A small image diffusion model, trained from scratch.
Model: 7.51M parameters, patch size [4, 4], layers 8, width 256.
Training: adamw at rate 0.0014, 20200 steps.
Rows from block 3 of a small image diffusion model, named by matrix and row number. Rows with one number within an expert belong to one neuron, the router's apart. Each number is 128 + 32 x the weight over its row's rms, rounded and kept within 0 to 255. All counts start at 0. Numbers have three digits each.
Before each expert's rows are labels from the 100 images, of 14976 (inputs lightly noised), where the router gives the expert most weight on average: "place" is the part of the image that holds the peak. Only what is clearly more common there than usual is listed. The data: telescope images of galaxies (Galaxy Zoo DECaLS).
# router: router (model.blocks.3.mlp.router.weight, 4x256), inputs 86-171
# up: expert up (model.blocks.3.mlp.up, 4x128x256), inputs 86-171
# down: expert down (model.blocks.3.mlp.down, 4x256x128, transposed), outputs 86-171

# expert 1
place: centre
router.1:097129126110148157154106108162152144144114122091060130081115143094136157169140179139132150181146118120075127076131102115132132171157117178153103116153133114080106133189191131144090138128121096131100151133139143074172122122154111143091107083101128118099093130
up.0:134133149167093194118148122183083136138140178144080098119204128171124158154148135153105122115079128143099155110081152130167143116134129153161111148146150057086126140143157134145134129110101114129088141121152096074178175106109116153133132125141134156159071127
down.0:125144114156185086176104108141121125112109150125112129112181137055130181121094185064125123157109148082134138127087122086096089132135169196086146119164184123133128103130103083154123147107116124112121125080129210160096196165159135156082112157107085150097084126
up.1:168129169126125126209165124103190120069128120255088132105095126138145138110185101140158150092109000165118111112094122141160199168141145156138120059154142120102130070125145160104132128109134111093122121083132174111112168124133142149130128123138112125149131166
down.1:143133106149090110128131125133086052133085150084127123053064087132174149111178155128124129130134167171118175144096110186138155129160120145123121042143199153117121105128155109147117192171134149129159128153144096171147057149146171133136123127099204105099140109
up.2:110129118155145112147105129067175102122112134150098105104061146135124155132138123177160165124109098121147141120086128148098087108121110162156126144167130122095175180111134080145147132144115113136100191117140088126144096128096065148085172156125051136141068135
down.2:152158118120120120145102170099142112130157115059072117102076089143149113126131103158123123128142129111102112090057137122157069109083083108126122148129183174093165130127104134180141136158093173102091157175145094152157138103141142146141093137085105084156170071
up.3:113133132104107139098129154161155166124135189184051140061094099102136109160088105105157190107085142114099144110118154161114146145139094137152124184137080097146158148131115128095136153173113162159160171127137220197145161177109117141126147064100123119119126121
down.3:090104120133095076148199096153110168167173092128166168131127152175110130182092150166120151120063117084105118096129116108128186148119124052140135120138115114119101151124151118137172150100083141108106168125201038121078144099145064093171143139146166138134131144
up.4:096093171093152172146228175115130130060161125150128125093047138125126139103157113131162134116105012109144185139084158137145113150113099095162122069068119113111129124138167117129152137119112130148119138134104165101088163114120177134114129145173085144120040129
down.4:165145106168102153074126142093149226162100113040154194122134145137137129099157155075097147122104147131112164128099134119147088159127083122137111075128166114112108117169126093171129134102113109150155069117140115103123147136108138132116190144164193131128076202
up.5:105134086116090135124163151191124075170154219126009127115112106158092137111110182112130105116122043143115134149156163116148146169128111152107139115184086124125117111146117083130136144244101120098104191087129184151168121120142164122110067113086151114116163171
down.5:176138117181118116128208074108167193189146185181178168133091139070126129110135135098109122157091167100159099113147131144157098127097072095113167082106175149067116128145137082094151132016066105159132162108139103160140152141169117082147122149137162162122136101
up.6:103139111069122141122182074199108061167124158190146136104198114123127137080164167145112156145098064168119183158095127127121102079143115163148097030101143099165126076119083139120131152045148168112086171128086095077141179168070083093108083173110182129166194122
down.6:157122120146146115122130134109054078144151167148105121167084110161122084129149110098164113114149157094156103169109096128100168133135138194131145134131111148081126112133116142173136113153175137085177079100137040095139096131178154104117140154156084123110166133
up.7:103142115163143162171110130103127090130144123094143155078101141171151138139155098075144144132152188129115189115127120135131103182188173127144104117103118168125217120121143106150131114119157122132142077135116077109185169104172084138131107077113056124123118127
down.7:116123055113155095207136150090173110062094160141157108148089138057136130157156136164175137127113099102120130170081120082149092154134123065108142037099165108165127152134107087160165120122107120122086116148106121157123126122089089144135154074139132171126073085
up.8:114125142149107170080113119124157116171145055122117105126117131072111123131093145123115197122161118104084153131164069131128094138124161125095132116054127123093108098110120210143143119111107173126122124118066142099159107134111079147135184089086139143159163129
down.8:142143157079164133131115119142130131138125239112108138143104083143088117190115133156123184087122082110087116125136111162118127123116204160078102093116125127206122125115125173131121118109179169126130153082126114191054110123106142129132122066146113115135145125
up.9:116093098153170150133165096129212125139091095107117124123146120105143110172185151056098071112117143131138145143127135125155184116125114116138136116131146130218152078144167166141109178075122167127172086130181129174109137132127160225148110130113106122127120100
down.9:139168079165153115057140132143168090159115091167119126110094151165134144105178119150139156145206137133156159148081101158130113061089083163102141097111119091108123137115147119144127121202156152157119117082121123206084133158095124106153150180104097139092084156
up.10:145127180122143156136197125146168151178134171051123096084104103079077175088192132074117132116105132117090159133073145130111127116134141156149079074118052077076129165127146100115123155128041147140113223104108115086113162137092111058108120165099118171136130084
down.10:174120165113124132146103074196092156178120144137133112134071112150120161173059155118140123163119147146160118157126131107086128141144131184110136140136143155056171147140121081144070125078137145094119061134132094111189161145169069110154110129113202126125158125

# expert 0
place: top left
router.0:108193182127115157118161143056139106165145156142059154136128117151148168133095127106123105117130185130140107107180101146126126137105154255146118142150135128147147126154139153102132137132082125094101112078131104136136182125102135146134142084103099097114163176
up.0:166164155119162135095152151091133100137161114117177148099125107129170135127117156113150131159146144100087136143075138170118116087131104155161060084164053191162158130163160114134137120106120132120116121174144125129106124134126184132109165110187100107125124128
down.0:131135162080155154117131156070150113166102195104151107160174140117100117124112161131097101109183070155093066149139099116105132162097110067156121059136079083051173124091127116169120158156113123125196100162155129130128125113149123111144103085118086147109138125
up.1:088161155089127091162099122208111117139123063073136136113170143113085128092173132150133172090103095147109150125015151162146139079168089106100138081155131054167109138093168173120125151114156137127110050130163171084131151158132180097146143151145124161134138097
down.1:114147159125122085131149171073130191129138104160110116128163122170121110167094109086103097119111082146094091121196175113130145077178147143134101117109116126128138089110100132151124147112048092155159094094122228103120113090130126124137150136103096104130111158
up.2:086096112133107148149095110136149112080147142081127117088091175057135113116101109127103135127202174119187118170139169162088053105125127116149118085139148088101166126097091124103220139103166168125125104123155105085078126109102118135099073175128142148161156133
down.2:184160147160116170097113134104111104132118113188089153100118130122130176089098156122122109136117127167114148163090167133143129132176123111185152098109249108186106117158124047099136122161089163097144127158137181155112159111200087130137129056116111094151144181
up.3:135116098110123130155104123180130221124095112171162139113140095079150142156150107127171141100075179139168137137134128126114119130094134172162170089153120141095146133121130108081156146063114131145169170115134148133093130110111138151126147130098151158164151043
down.3:101186066121152148116168138162127207077123168109126115114217161137109149132104144093088148167135201114155160085094156141106089148151137154151108137123176110135138136113133133125142105038076109170148058174154125111150122149127115217146140117128171105106134139
up.4:110147075106103115094113144042138102187112037073144152133071144103138147108164108116144124099151132121145099139169091167157146133098140137074114130153128127125122152120182155145141135040120157146129130036141184095166153119146138108145145116111132093127145169
down.4:122111087141141133142166107164144141201108137155160139121161137104111119145097121103120100141175127153111112096212178080134075144114127156083160162138158104102109126149101103073143100193093152150145097135138092086147162136132000079123119114091147148162097180
up.5:164139084113137091148120132136113088177136158173067114104140130113115123111065110089126143122155192138084125131187132105101103157159140137113136064103200142116107153104141112136120126108065129109127130142131109147097123110143098166152150086118098162133161016
down.5:032111149142158139120069122105107120168130112000114136093077095133127130137066142157107113128152057138123145137240087166102101109105141160160142017118072130154114099128116119155171117126166089063128194133148094100147151129128183115138133048165165138145107190
up.6:081192175144089104144187152159160161111113117170198109113132097101084104068192110169139115105097120124097158156095137103132101132147176134166163154130096107166120145100114093166132135057163137121128111137098081156099134146151027155138122141100132156136126100
down.6:186098099121116105130138143034108108046135135118137142164189136116146116091199173118148103170117166173046104124000106152103126186125187133119155119136127125133142131102122161108090126142085150141116161141103101142118172095156219176149145176109071073127125183
up.7:174129071110087145107071115161118139076093124131112121162137080121157109156162122119132131119109135135176135174122140123147106123156148092159155118106095155105158151093131103117192143048174167148131161105121195122111145151131116154141148096117073130182143131
down.7:205096119126115114139169092114111135081119119088150130159116112137146155124176107116158131124110188143110122118113098120129119159122132089129135110144055099085154127145127165109078161123123117132121126088112034124151195115162121082137123153137223134119103162
up.8:145095083150143135137152142170145153165129177173064131122106168129109127110062144131155152123096134091062136140163176164118154107111125146116097003151158149146150136138177074094128092142103133109146134112167118117112149128171124068137138148131185128151117143
down.8:108134157140125126122169089103133139185150075027087141136102133129161098102057092141126094116155119134076102167192152103122132141132139068166116018132159111119143154143153086112094155052084120091130177151137168093171114134166133142087091122139073121147136115
up.9:146145173121146121083064172214136101150097153123060159129138182137117152093136086094111125129088126054155116152119154140179145152121122157182190113165165114079070126139083118131138159153107125089147163028180134135121178172148139101121133098161131108126148094
down.9:058090123112122093112133136061168132137151125167129177099047122156116126183104102135194134133156096129158149119125125132083111105143183144153102092091215136141068145142092129127101188075124209125103160106093219118164193107130084113109105109124159111104075128
up.10:107148092161152081128121129074118140114119193128192109168192072134165171081127177110077195142147147076130141120133157134177131098148107145145073142107097185116088116113140120138166155109178159068060147167154098138153086147196134138175120108152166110148165160
down.10:114155088128114155114087102115158092174123127126055148166166098110100128138137126135144143122125141152142138176127136165078135102129135129152076059111210146157147116137153148118122127134163140089133148170118170108071099131217178149156130040133117091138128141

# expert 3
place: middle right
router.3:129162116115140100129076120165123139079133139116181157083153134170146155060127147100151138149117090124136120102069131104132132135168113073117112113140086127141121162162106125171102153116152113117142152132119131117119124096124194087112169149138179131097131153
up.0:136130122145179124143118149087105132171141107148153129091166141164091169110084153045134172132066174057082169110211145130156145114173105117146075141171141075141066122190149094085130161116133105114138114139117100139171114115090150124167117081126107082121127145
down.0:157177136149122139143096177109120134177112114134062106101083131144085115166139121103109129097155126121102172179182183156115118119142120147120130166130126130160129130141135094161133124166148116162134046090083153173089145145169143149152119046145146069157172108
up.1:105168121099117112221124091093107139142147127172154131092026054113144069086151097130108124119150147165137146099149105106074100103084167093135100067129168147117134140109202130143141127156140160166123059147146065066139143161085106134119123178115140174141134110
down.1:150079089158122131036124163108133118103129121082218159141206097113158135101104143142107079161157090127108130103156099127142157114057234154127128187135123123120119114109143097087128149071116130123086152109138107121112142173137168108142146121100143102102112125
up.2:112082137098112134143150169160115118074155145244081145086114139121133149165136106101085137142129081117114105106081147115155188078110123173095120142120141111156092141168142120113123130193101149127160145136129128128062137127087175133113101150149105100103074155
down.2:107114136122156068131224101136122140112136158103095155129103137163150109168074143136139151154130222125172141123052119105094133145143111153131116105151114124114117126116139133156108145149149136152109147164134171052159126127153108159139127091123255110102104135
up.3:169136143190180176094168159021123109067138117158138165178049129121145136139082107112112166114162045110142139125113116111111158146132129144166127106136112136041096171132114134073119093180055081143139171113120072172141149154070101154081103110145109159097082170
down.3:201149196112138126120125085095122166154110123018108128142112145111122125145131145128115125151143165152098143101124178090123125129153132042095171089119082119122114116149115148121113136064164114154181092118166084130144138121117221088119135093193159125102111078
up.4:118129154120119176158205144116111142162113115164060150117107123131108111143129107063146142137109122135196129153138083117119119148159212137133120175182083089121146141134117118093154145204031141122148153073147103155146224123046110150154111098113153142107084151
down.4:082078112064141133152166120106116140143109189056149093162194131128158138088107108104129128088104119161179135113126114103125123128174152191119113146124192157130169162143147125134140130036175106154138187102126162120116131133073152140154124071121146136072146136
up.5:121107172078146146180121148048135160159132063127117141095135154151151099137124131082156149130098185108138107126167124164150128088154106107135109118121218117071132170168171164070151129154107084167086131112125140135143158136111156100075169117144108138115108144
down.5:116126130096117096165178147066153139070117075087105188152104118157121095198139135084137086134152166094127152125171138152125150184180157148196125201115092143181168117114101097145092117160115137128151106054105158100100140116101170137148151084128167137098127134
up.6:108124208066121142130142163086106127119137146088120125116092118123090182135095123107159117145095074080170113122074125081141162113162099127134108137116136128152047111171097036132108137119093111131134063141160117063089136136171169162134086142131140098122084168
down.6:109087178128097127135177141140138090134124092090127123127098132129137131149147132117111106154118153134129137124104132102125074084104100169129137125145181080069150107127096090110126121142106183138120083133131055152164142149143119130129114124162180138111083092
up.7:149143209093103164130156080128145109094144112109112087143046134092145111152157162144143153108150094086192096146042141151138111122093147128121106107102124112110101121079094061093172116150154115064135103162100120085134111149149109105092126075184141176168096208
down.7:084076173126110162108136093128132141153127141149149111080140107080114145095189130204149139140163196139089135120087108154121103122112107083117123193147158118103154098131099055152139094106159156110154098130129132115117199133149080138122113085126142139071056071
up.8:125188136093063155106130141109121118087113132104139123115143087102137166130146124155105153128150186181178117125133079129131127153106213137152127182143171146079078140148143162192078130128119127099065085160144074069140135112081110071136131154133074129139169146
down.8:133106143146163077123185125199138136105112170121154166130139117158117126135189148145143107103133102113155133066127120155118132135147157171118140188126083134161132116118118175133043124052130063148106126115167176141105156159097096163108129168147199133132082118
up.9:150113100136107150120093122150133178067123091073149139097129164134142163154143138100140148120119049104127097155056125107125142138173105049102103113111141113125114098143146085117139124119152130118133075130148218062170126121189103134173128099163109111131131141
down.9:165131078108110152155136132155139099123102158081021146146076113098145168113178102104130116113102218095119142180104156133110129141100040157112126055122117175144151121137125072128101116173110093116128167153167100113097104167140119136137131136100126131102122127
up.10:129168178092205066144135118161160167158140123063159098071101109126148104081153137094132146169111164159107134140132133150110120145118142137076187098163131112095132086130104172124113105154131113104095087167081100163093154156121166116117144179143136189155118121
down.10:121106172121138197130148108109151120101158125159161093127137131107115169073128156131122102128139166125087118126146075116119111138133139145150166100143045112143109128117136135162161103096070147142125167045124160183107126150125133170116118110122060105073123086