config = dict(
    conditioning='none',
    cond_dim=256,
    head_dim=64,
    experts_per_token=2,
    beta1=0.9,
    eps=1e-10,
    batch_size=128,
)
Rows from block 2 of a small image diffusion model, named by matrix and row number. Rows with one number within an expert belong to one neuron, the router's apart. Each number is 50 + 10 x the weight over its row's rms, rounded and kept within 0 to 99. All counts start at 0.
Before each expert's rows are labels from the 100 images, of 14976 (inputs lightly noised), where the router gives the expert most weight on average: "colour at peak" is the nearest of a few named colours to the mean colour under the peak. Only what is clearly more common there than usual is listed. The data: telescope images of galaxies (Galaxy Zoo DECaLS).
# router: router (model.blocks.2.mlp.router.weight, 4x256), inputs 203-231
# up: expert up (model.blocks.2.mlp.up, 4x128x256), inputs 203-231
# down: expert down (model.blocks.2.mlp.down, 4x256x128, transposed), outputs 203-231

# expert 1
colour at peak: grey; brown
router.1:48 49 62 51 46 49 56 43 45 39 53 59 50 45 49 36 60 49 27 64 67 58 45 63 53 60 43 56 38
up.0:59 50 64 61 42 40 59 65 26 61 62 58 55 64 66 35 49 46 59 29 50 46 48 53 45 55 41 53 53
down.0:47 52 46 36 51 51 39 52 68 59 58 39 38 31 46 39 41 39 50 39 45 48 44 34 45 52 72 45 65
up.1:59 64 42 55 48 27 73 60 32 53 39 74 40 65 58 41 48 62 47 20 52 48 55 52 55 65 47 54 55
down.1:39 54 47 40 54 44 66 52 56 50 37 54 48 43 54 63 46 46 45 50 54 57 50 53 49 50 50 47 52
up.2:47 44 54 47 46 59 53 38 51 49 56 44 55 56 51 50 43 44 47 52 61 58 48 49 67 56 43 31 53
down.2:43 50 50 59 48 46 54 61 48 51 56 47 48 29 56 38 43 46 54 46 62 59 46 36 50 60 39 61 45
up.3:45 41 59 49 82 52 54 51 52 38 49 58 50 51 40 43 37 48 34 42 68 25 39 37 56 43 59 59 61
down.3:67 50 44 43 25 49 54 40 54 69 46 75 46 56 71 42 71 51 55 52 64 37 48 43 51 55 54 56 49
up.4:61 52 51 66 36 35 88 46 30 68 53 67 39 38 67 38 50 61 52 45 51 51 40 51 43 51 51 58 45
down.4:42 46 62 40 48 42 79 46 47 53 48 56 71 61 43 54 64 72 51 32 43 62 49 55 35 39 40 41 43
up.5:48 72 43 53 34 35 37 59 44 56 53 44 52 47 36 61 61 51 60 54 55 35 70 24 30 48 42 42 47
down.5:53 50 59 57 63 37 45 39 47 48 58 49 49 39 89 47 50 51 59 61 52 32 53 34 67 56 42 54 42
up.6:49 47 36 59 46 53 45 50 43 62 57 25 28 59 38 40 58 60 60 61 71 50 59 44 59 47 61 41 56
down.6:61 45 47 52 45 40 50 58 38 40 43 32 48 33 69 58 67 54 47 43 57 48 44 58 65 51 53 58 45
up.7:45 57 55 43 39 39 55 45 46 43 45 37 54 57 34 57 61 38 40 59 37 41 54 61 48 31 53 67 47
down.7:42 50 56 52 48 55 52 53 40 47 49 49 46 37 57 35 48 43 35 55 35 56 64 48 52 60 39 51 47
up.8:53 57 31 40 38 47 60 60 42 58 69 57 67 68 55 39 57 52 53 57 58 52 45 54 37 67 70 47 53
down.8:56 44 38 62 47 70 61 44 51 37 53 54 39 36 52 48 67 48 47 69 52 47 51 42 60 67 56 51 56
up.9:51 26 45 51 47 57 52 53 52 39 51 58 34 45 48 48 43 53 43 42 48 65 50 38 58 49 58 49 61
down.9:42 41 64 57 58 55 53 46 52 73 58 56 34 37 52 53 48 47 40 48 45 66 46 44 43 53 56 50 51
up.10:48 72 43 49 60 52 55 56 50 38 49 50 79 56 49 50 71 45 49 59 59 39 68 49 49 46 42 54 47
down.10:36 65 54 57 43 55 72 47 54 46 37 69 63 24 63 36 39 38 44 50 61 38 62 42 53 58 46 48 50

# expert 2
colour at peak: brown
router.2:50 43 34 49 46 74 37 54 45 46 36 48 48 56 56 53 48 55 55 39 37 47 57 47 65 62 38 61 55
up.0:51 31 52 49 36 59 62 59 45 34 53 50 53 43 44 54 49 56 41 55 37 48 64 40 52 45 52 56 52
down.0:52 28 63 50 65 43 34 53 37 57 48 36 46 61 63 46 39 67 42 47 44 48 64 34 56 60 45 46 40
up.1:43 41 47 58 67 53 44 53 50 39 56 54 51 64 43 51 61 48 40 45 34 50 59 57 56 64 62 60 33
down.1:65 51 50 44 60 56 66 55 45 57 41 38 66 37 50 34 60 54 51 44 46 38 56 62 37 22 59 49 38
up.2:48 52 47 49 69 58 49 56 45 37 43 74 45 57 71 38 47 42 65 51 44 41 46 43 43 62 46 26 48
down.2:47 53 50 61 44 55 46 49 83 58 49 49 55 39 34 65 56 46 58 51 56 50 50 41 45 45 53 56 60
up.3:52 36 46 43 28 52 50 57 51 52 40 55 66 49 55 58 53 51 46 58 43 67 45 49 46 44 52 40 72
down.3:53 43 41 47 57 48 52 36 65 47 30 58 65 45 59 57 47 44 39 53 48 60 52 44 52 47 56 56 35
up.4:66 49 46 57 53 46 47 50 48 46 39 60 39 41 64 42 51 55 41 53 61 41 68 51 63 59 84 49 62
down.4:49 51 58 47 47 51 38 47 63 62 40 67 47 52 40 46 58 53 30 56 66 35 69 47 62 43 52 49 57
up.5:54 63 32 52 32 52 54 31 46 48 46 50 50 39 69 45 58 45 47 49 48 54 65 52 49 66 52 54 64
down.5:42 52 29 49 59 47 53 52 32 66 34 45 57 42 34 40 52 54 52 52 45 49 62 68 49 59 54 55 45
up.6:57 50 59 55 50 45 50 64 45 39 28 50 48 38 54 64 57 60 51 57 54 38 61 30 42 48 47 35 58
down.6:34 46 65 53 45 28 50 51 29 42 16 41 50 67 56 65 44 62 51 53 49 55 43 68 37 70 40 27 65
up.7:41 68 52 53 50 63 54 63 49 40 51 65 45 52 48 48 55 38 57 55 35 61 63 53 48 62 23 54 40
down.7:52 66 49 47 56 47 54 45 36 53 36 55 52 68 51 51 36 55 44 47 34 66 67 50 45 52 29 40 43
up.8:53 57 44 55 71 58 38 50 52 36 47 49 31 56 52 37 48 54 36 46 51 37 56 36 57 48 46 45 49
down.8:65 53 52 50 59 52 39 48 39 45 50 36 62 72 38 42 41 50 58 45 46 52 30 74 50 49 55 56 58
up.9:47 44 42 57 74 52 50 48 51 49 50 58 39 47 38 42 40 39 65 57 53 57 48 46 49 66 39 55 38
down.9:41 56 32 57 46 50 43 60 01 42 37 57 58 69 55 30 46 43 37 59 41 55 46 57 54 70 52 55 49
up.10:48 40 51 46 47 46 50 51 46 62 38 50 33 46 53 39 40 56 57 60 47 41 43 43 43 50 64 63 72
down.10:53 43 44 59 53 43 56 44 53 30 62 48 35 55 57 69 55 62 54 49 48 46 36 49 63 54 60 46 33

# expert 3
colour at peak: brown
router.3:45 43 53 49 58 31 51 39 50 46 57 45 49 51 41 44 54 54 52 41 54 47 46 50 30 40 62 52 46
up.0:59 56 37 71 54 63 45 39 45 53 35 46 54 53 44 46 60 65 68 45 44 44 54 52 43 71 63 61 44
down.0:50 60 40 52 44 38 48 44 39 65 77 61 51 48 38 48 50 33 42 46 72 60 42 56 56 61 44 43 51
up.1:39 59 70 28 47 43 42 29 40 61 60 44 60 50 63 57 50 55 29 44 56 58 58 66 52 51 43 57 65
down.1:46 54 46 56 54 48 36 47 77 56 64 69 50 60 20 51 43 46 42 38 37 51 48 56 66 64 44 48 33
up.2:42 41 74 51 66 65 62 64 48 42 45 49 52 42 55 55 52 40 32 42 52 57 45 56 46 46 41 59 64
down.2:42 58 62 48 48 42 51 48 51 56 49 69 46 33 32 51 52 49 68 75 62 48 62 59 30 56 53 61 52
up.3:67 53 59 35 45 57 56 37 39 54 57 47 47 48 72 57 61 60 51 33 46 42 61 53 37 50 62 55 73
down.3:57 52 77 51 49 46 70 59 60 59 51 58 51 69 45 51 49 21 65 89 55 41 51 57 30 49 50 40 47
up.4:67 49 72 11 52 44 58 52 45 42 30 55 45 47 35 46 65 51 35 74 43 39 54 48 65 42 45 53 68
down.4:30 40 54 53 47 50 49 54 44 51 59 31 48 52 75 61 57 70 46 29 48 58 50 44 75 49 50 52 44
up.5:49 41 53 66 36 45 33 34 44 64 62 43 47 45 54 49 58 61 42 41 48 41 54 62 33 69 42 53 50
down.5:54 55 48 55 51 90 45 49 57 47 52 66 45 76 56 54 66 33 55 55 55 52 55 45 50 74 56 37 66
up.6:52 47 44 45 41 40 56 40 45 51 60 55 63 56 35 60 49 49 41 45 51 51 54 55 43 37 50 54 50
down.6:42 59 24 66 46 57 67 53 65 50 58 33 47 58 55 61 49 50 40 58 57 39 48 46 65 48 58 46 71
up.7:64 58 65 61 55 51 32 59 47 43 51 67 51 57 39 39 55 44 41 24 50 40 42 30 44 68 59 53 44
down.7:51 54 56 40 62 30 22 47 57 67 63 50 52 43 59 49 57 40 42 70 51 55 63 48 58 55 48 58 49
up.8:75 43 51 45 44 46 46 62 43 53 48 43 62 51 39 49 55 56 57 44 56 50 51 43 53 48 61 59 65
down.8:55 52 18 44 44 50 60 38 54 57 67 45 47 46 51 42 49 43 44 31 57 43 38 59 50 31 48 42 82
up.9:48 40 59 59 52 61 46 45 45 57 52 52 51 57 32 42 57 54 40 43 46 44 56 51 52 66 46 50 45
down.9:54 55 49 31 58 41 38 48 48 44 54 60 52 44 48 59 52 43 63 46 49 47 46 49 43 68 55 53 64
up.10:40 40 61 59 61 42 40 59 46 48 46 59 55 42 46 46 45 45 38 32 45 47 31 39 47 61 34 35 36
down.10:53 68 68 30 60 41 52 48 47 57 50 80 55 51 47 43 47 35 36 34 55 53 51 43 46 44 50 60 45

# expert 0
colour at peak: grey
router.0:66 59 51 59 53 21 36 48 49 56 67 60 59 47 58 54 51 47 62 69 48 54 44 37 38 34 57 49 46
up.0:56 46 45 66 51 64 73 42 46 52 31 52 42 42 61 42 51 64 55 48 57 49 41 53 44 44 55 55 60
down.0:33 47 74 32 41 54 83 41 54 41 50 47 56 46 33 48 56 55 54 60 43 38 55 39 49 53 53 59 42
up.1:48 45 50 54 57 53 54 57 44 44 46 36 40 71 40 52 67 48 59 57 43 57 57 40 53 41 51 61 50
down.1:49 47 35 49 38 58 61 47 51 27 34 71 55 36 69 51 46 50 48 46 40 62 49 44 47 47 33 51 62
up.2:43 42 30 61 61 60 41 46 47 68 29 60 48 34 56 53 57 29 69 44 48 54 42 48 47 49 52 41 43
down.2:53 52 28 58 56 47 32 49 42 57 32 44 54 42 58 42 51 66 55 42 34 49 51 57 58 43 41 58 45
up.3:37 66 55 50 65 49 71 52 41 52 58 55 56 62 58 39 47 42 60 53 42 56 46 50 58 58 62 54 38
down.3:34 40 52 65 42 58 33 46 55 50 60 42 53 59 21 56 55 60 50 54 52 47 46 47 41 86 44 55 58
up.4:52 40 47 58 43 80 59 47 45 35 48 67 55 26 58 49 28 51 38 56 48 49 47 59 55 76 57 49 59
down.4:41 42 77 57 59 52 34 52 45 37 46 38 50 78 27 52 46 50 56 38 36 60 65 49 29 55 49 64 38
up.5:50 42 72 51 67 51 42 50 49 57 58 61 46 34 34 51 38 55 49 53 53 52 53 43 44 52 48 36 65
down.5:63 48 55 39 59 52 27 45 59 50 65 55 54 60 43 47 61 51 48 57 50 39 50 61 63 56 44 45 49
up.6:49 40 61 26 59 39 49 51 48 55 61 29 41 36 60 48 36 40 55 42 59 41 67 49 48 67 46 50 45
down.6:68 40 50 48 45 59 51 45 50 48 49 45 44 56 45 42 47 37 45 36 45 52 50 53 45 40 49 47 41
up.7:59 40 46 27 45 44 53 41 46 67 20 45 43 39 56 63 53 58 64 51 44 54 68 50 52 52 63 59 55
down.7:46 43 47 39 38 31 49 45 50 46 61 47 36 38 31 66 50 60 64 44 57 47 44 49 62 29 48 54 43
up.8:42 52 62 64 57 51 39 48 50 58 57 19 49 56 64 47 59 48 40 52 71 56 49 56 49 49 51 59 40
down.8:51 58 52 53 48 78 68 33 75 46 52 47 38 46 33 64 35 57 39 37 47 46 35 53 68 61 71 40 55
up.9:62 62 64 84 58 62 39 41 42 57 38 50 51 22 45 37 52 54 54 40 46 39 43 51 37 72 53 41 54
down.9:41 46 48 39 54 51 37 42 47 52 31 35 52 55 49 49 41 49 46 38 34 51 42 40 54 49 45 57 55
up.10:49 26 46 65 65 61 30 64 45 41 52 60 47 54 42 42 55 41 33 53 56 52 61 40 42 50 50 44 47
down.10:67 59 30 50 57 66 62 55 69 41 40 83 54 60 54 47 47 53 21 30 48 50 56 47 45 37 46 56 52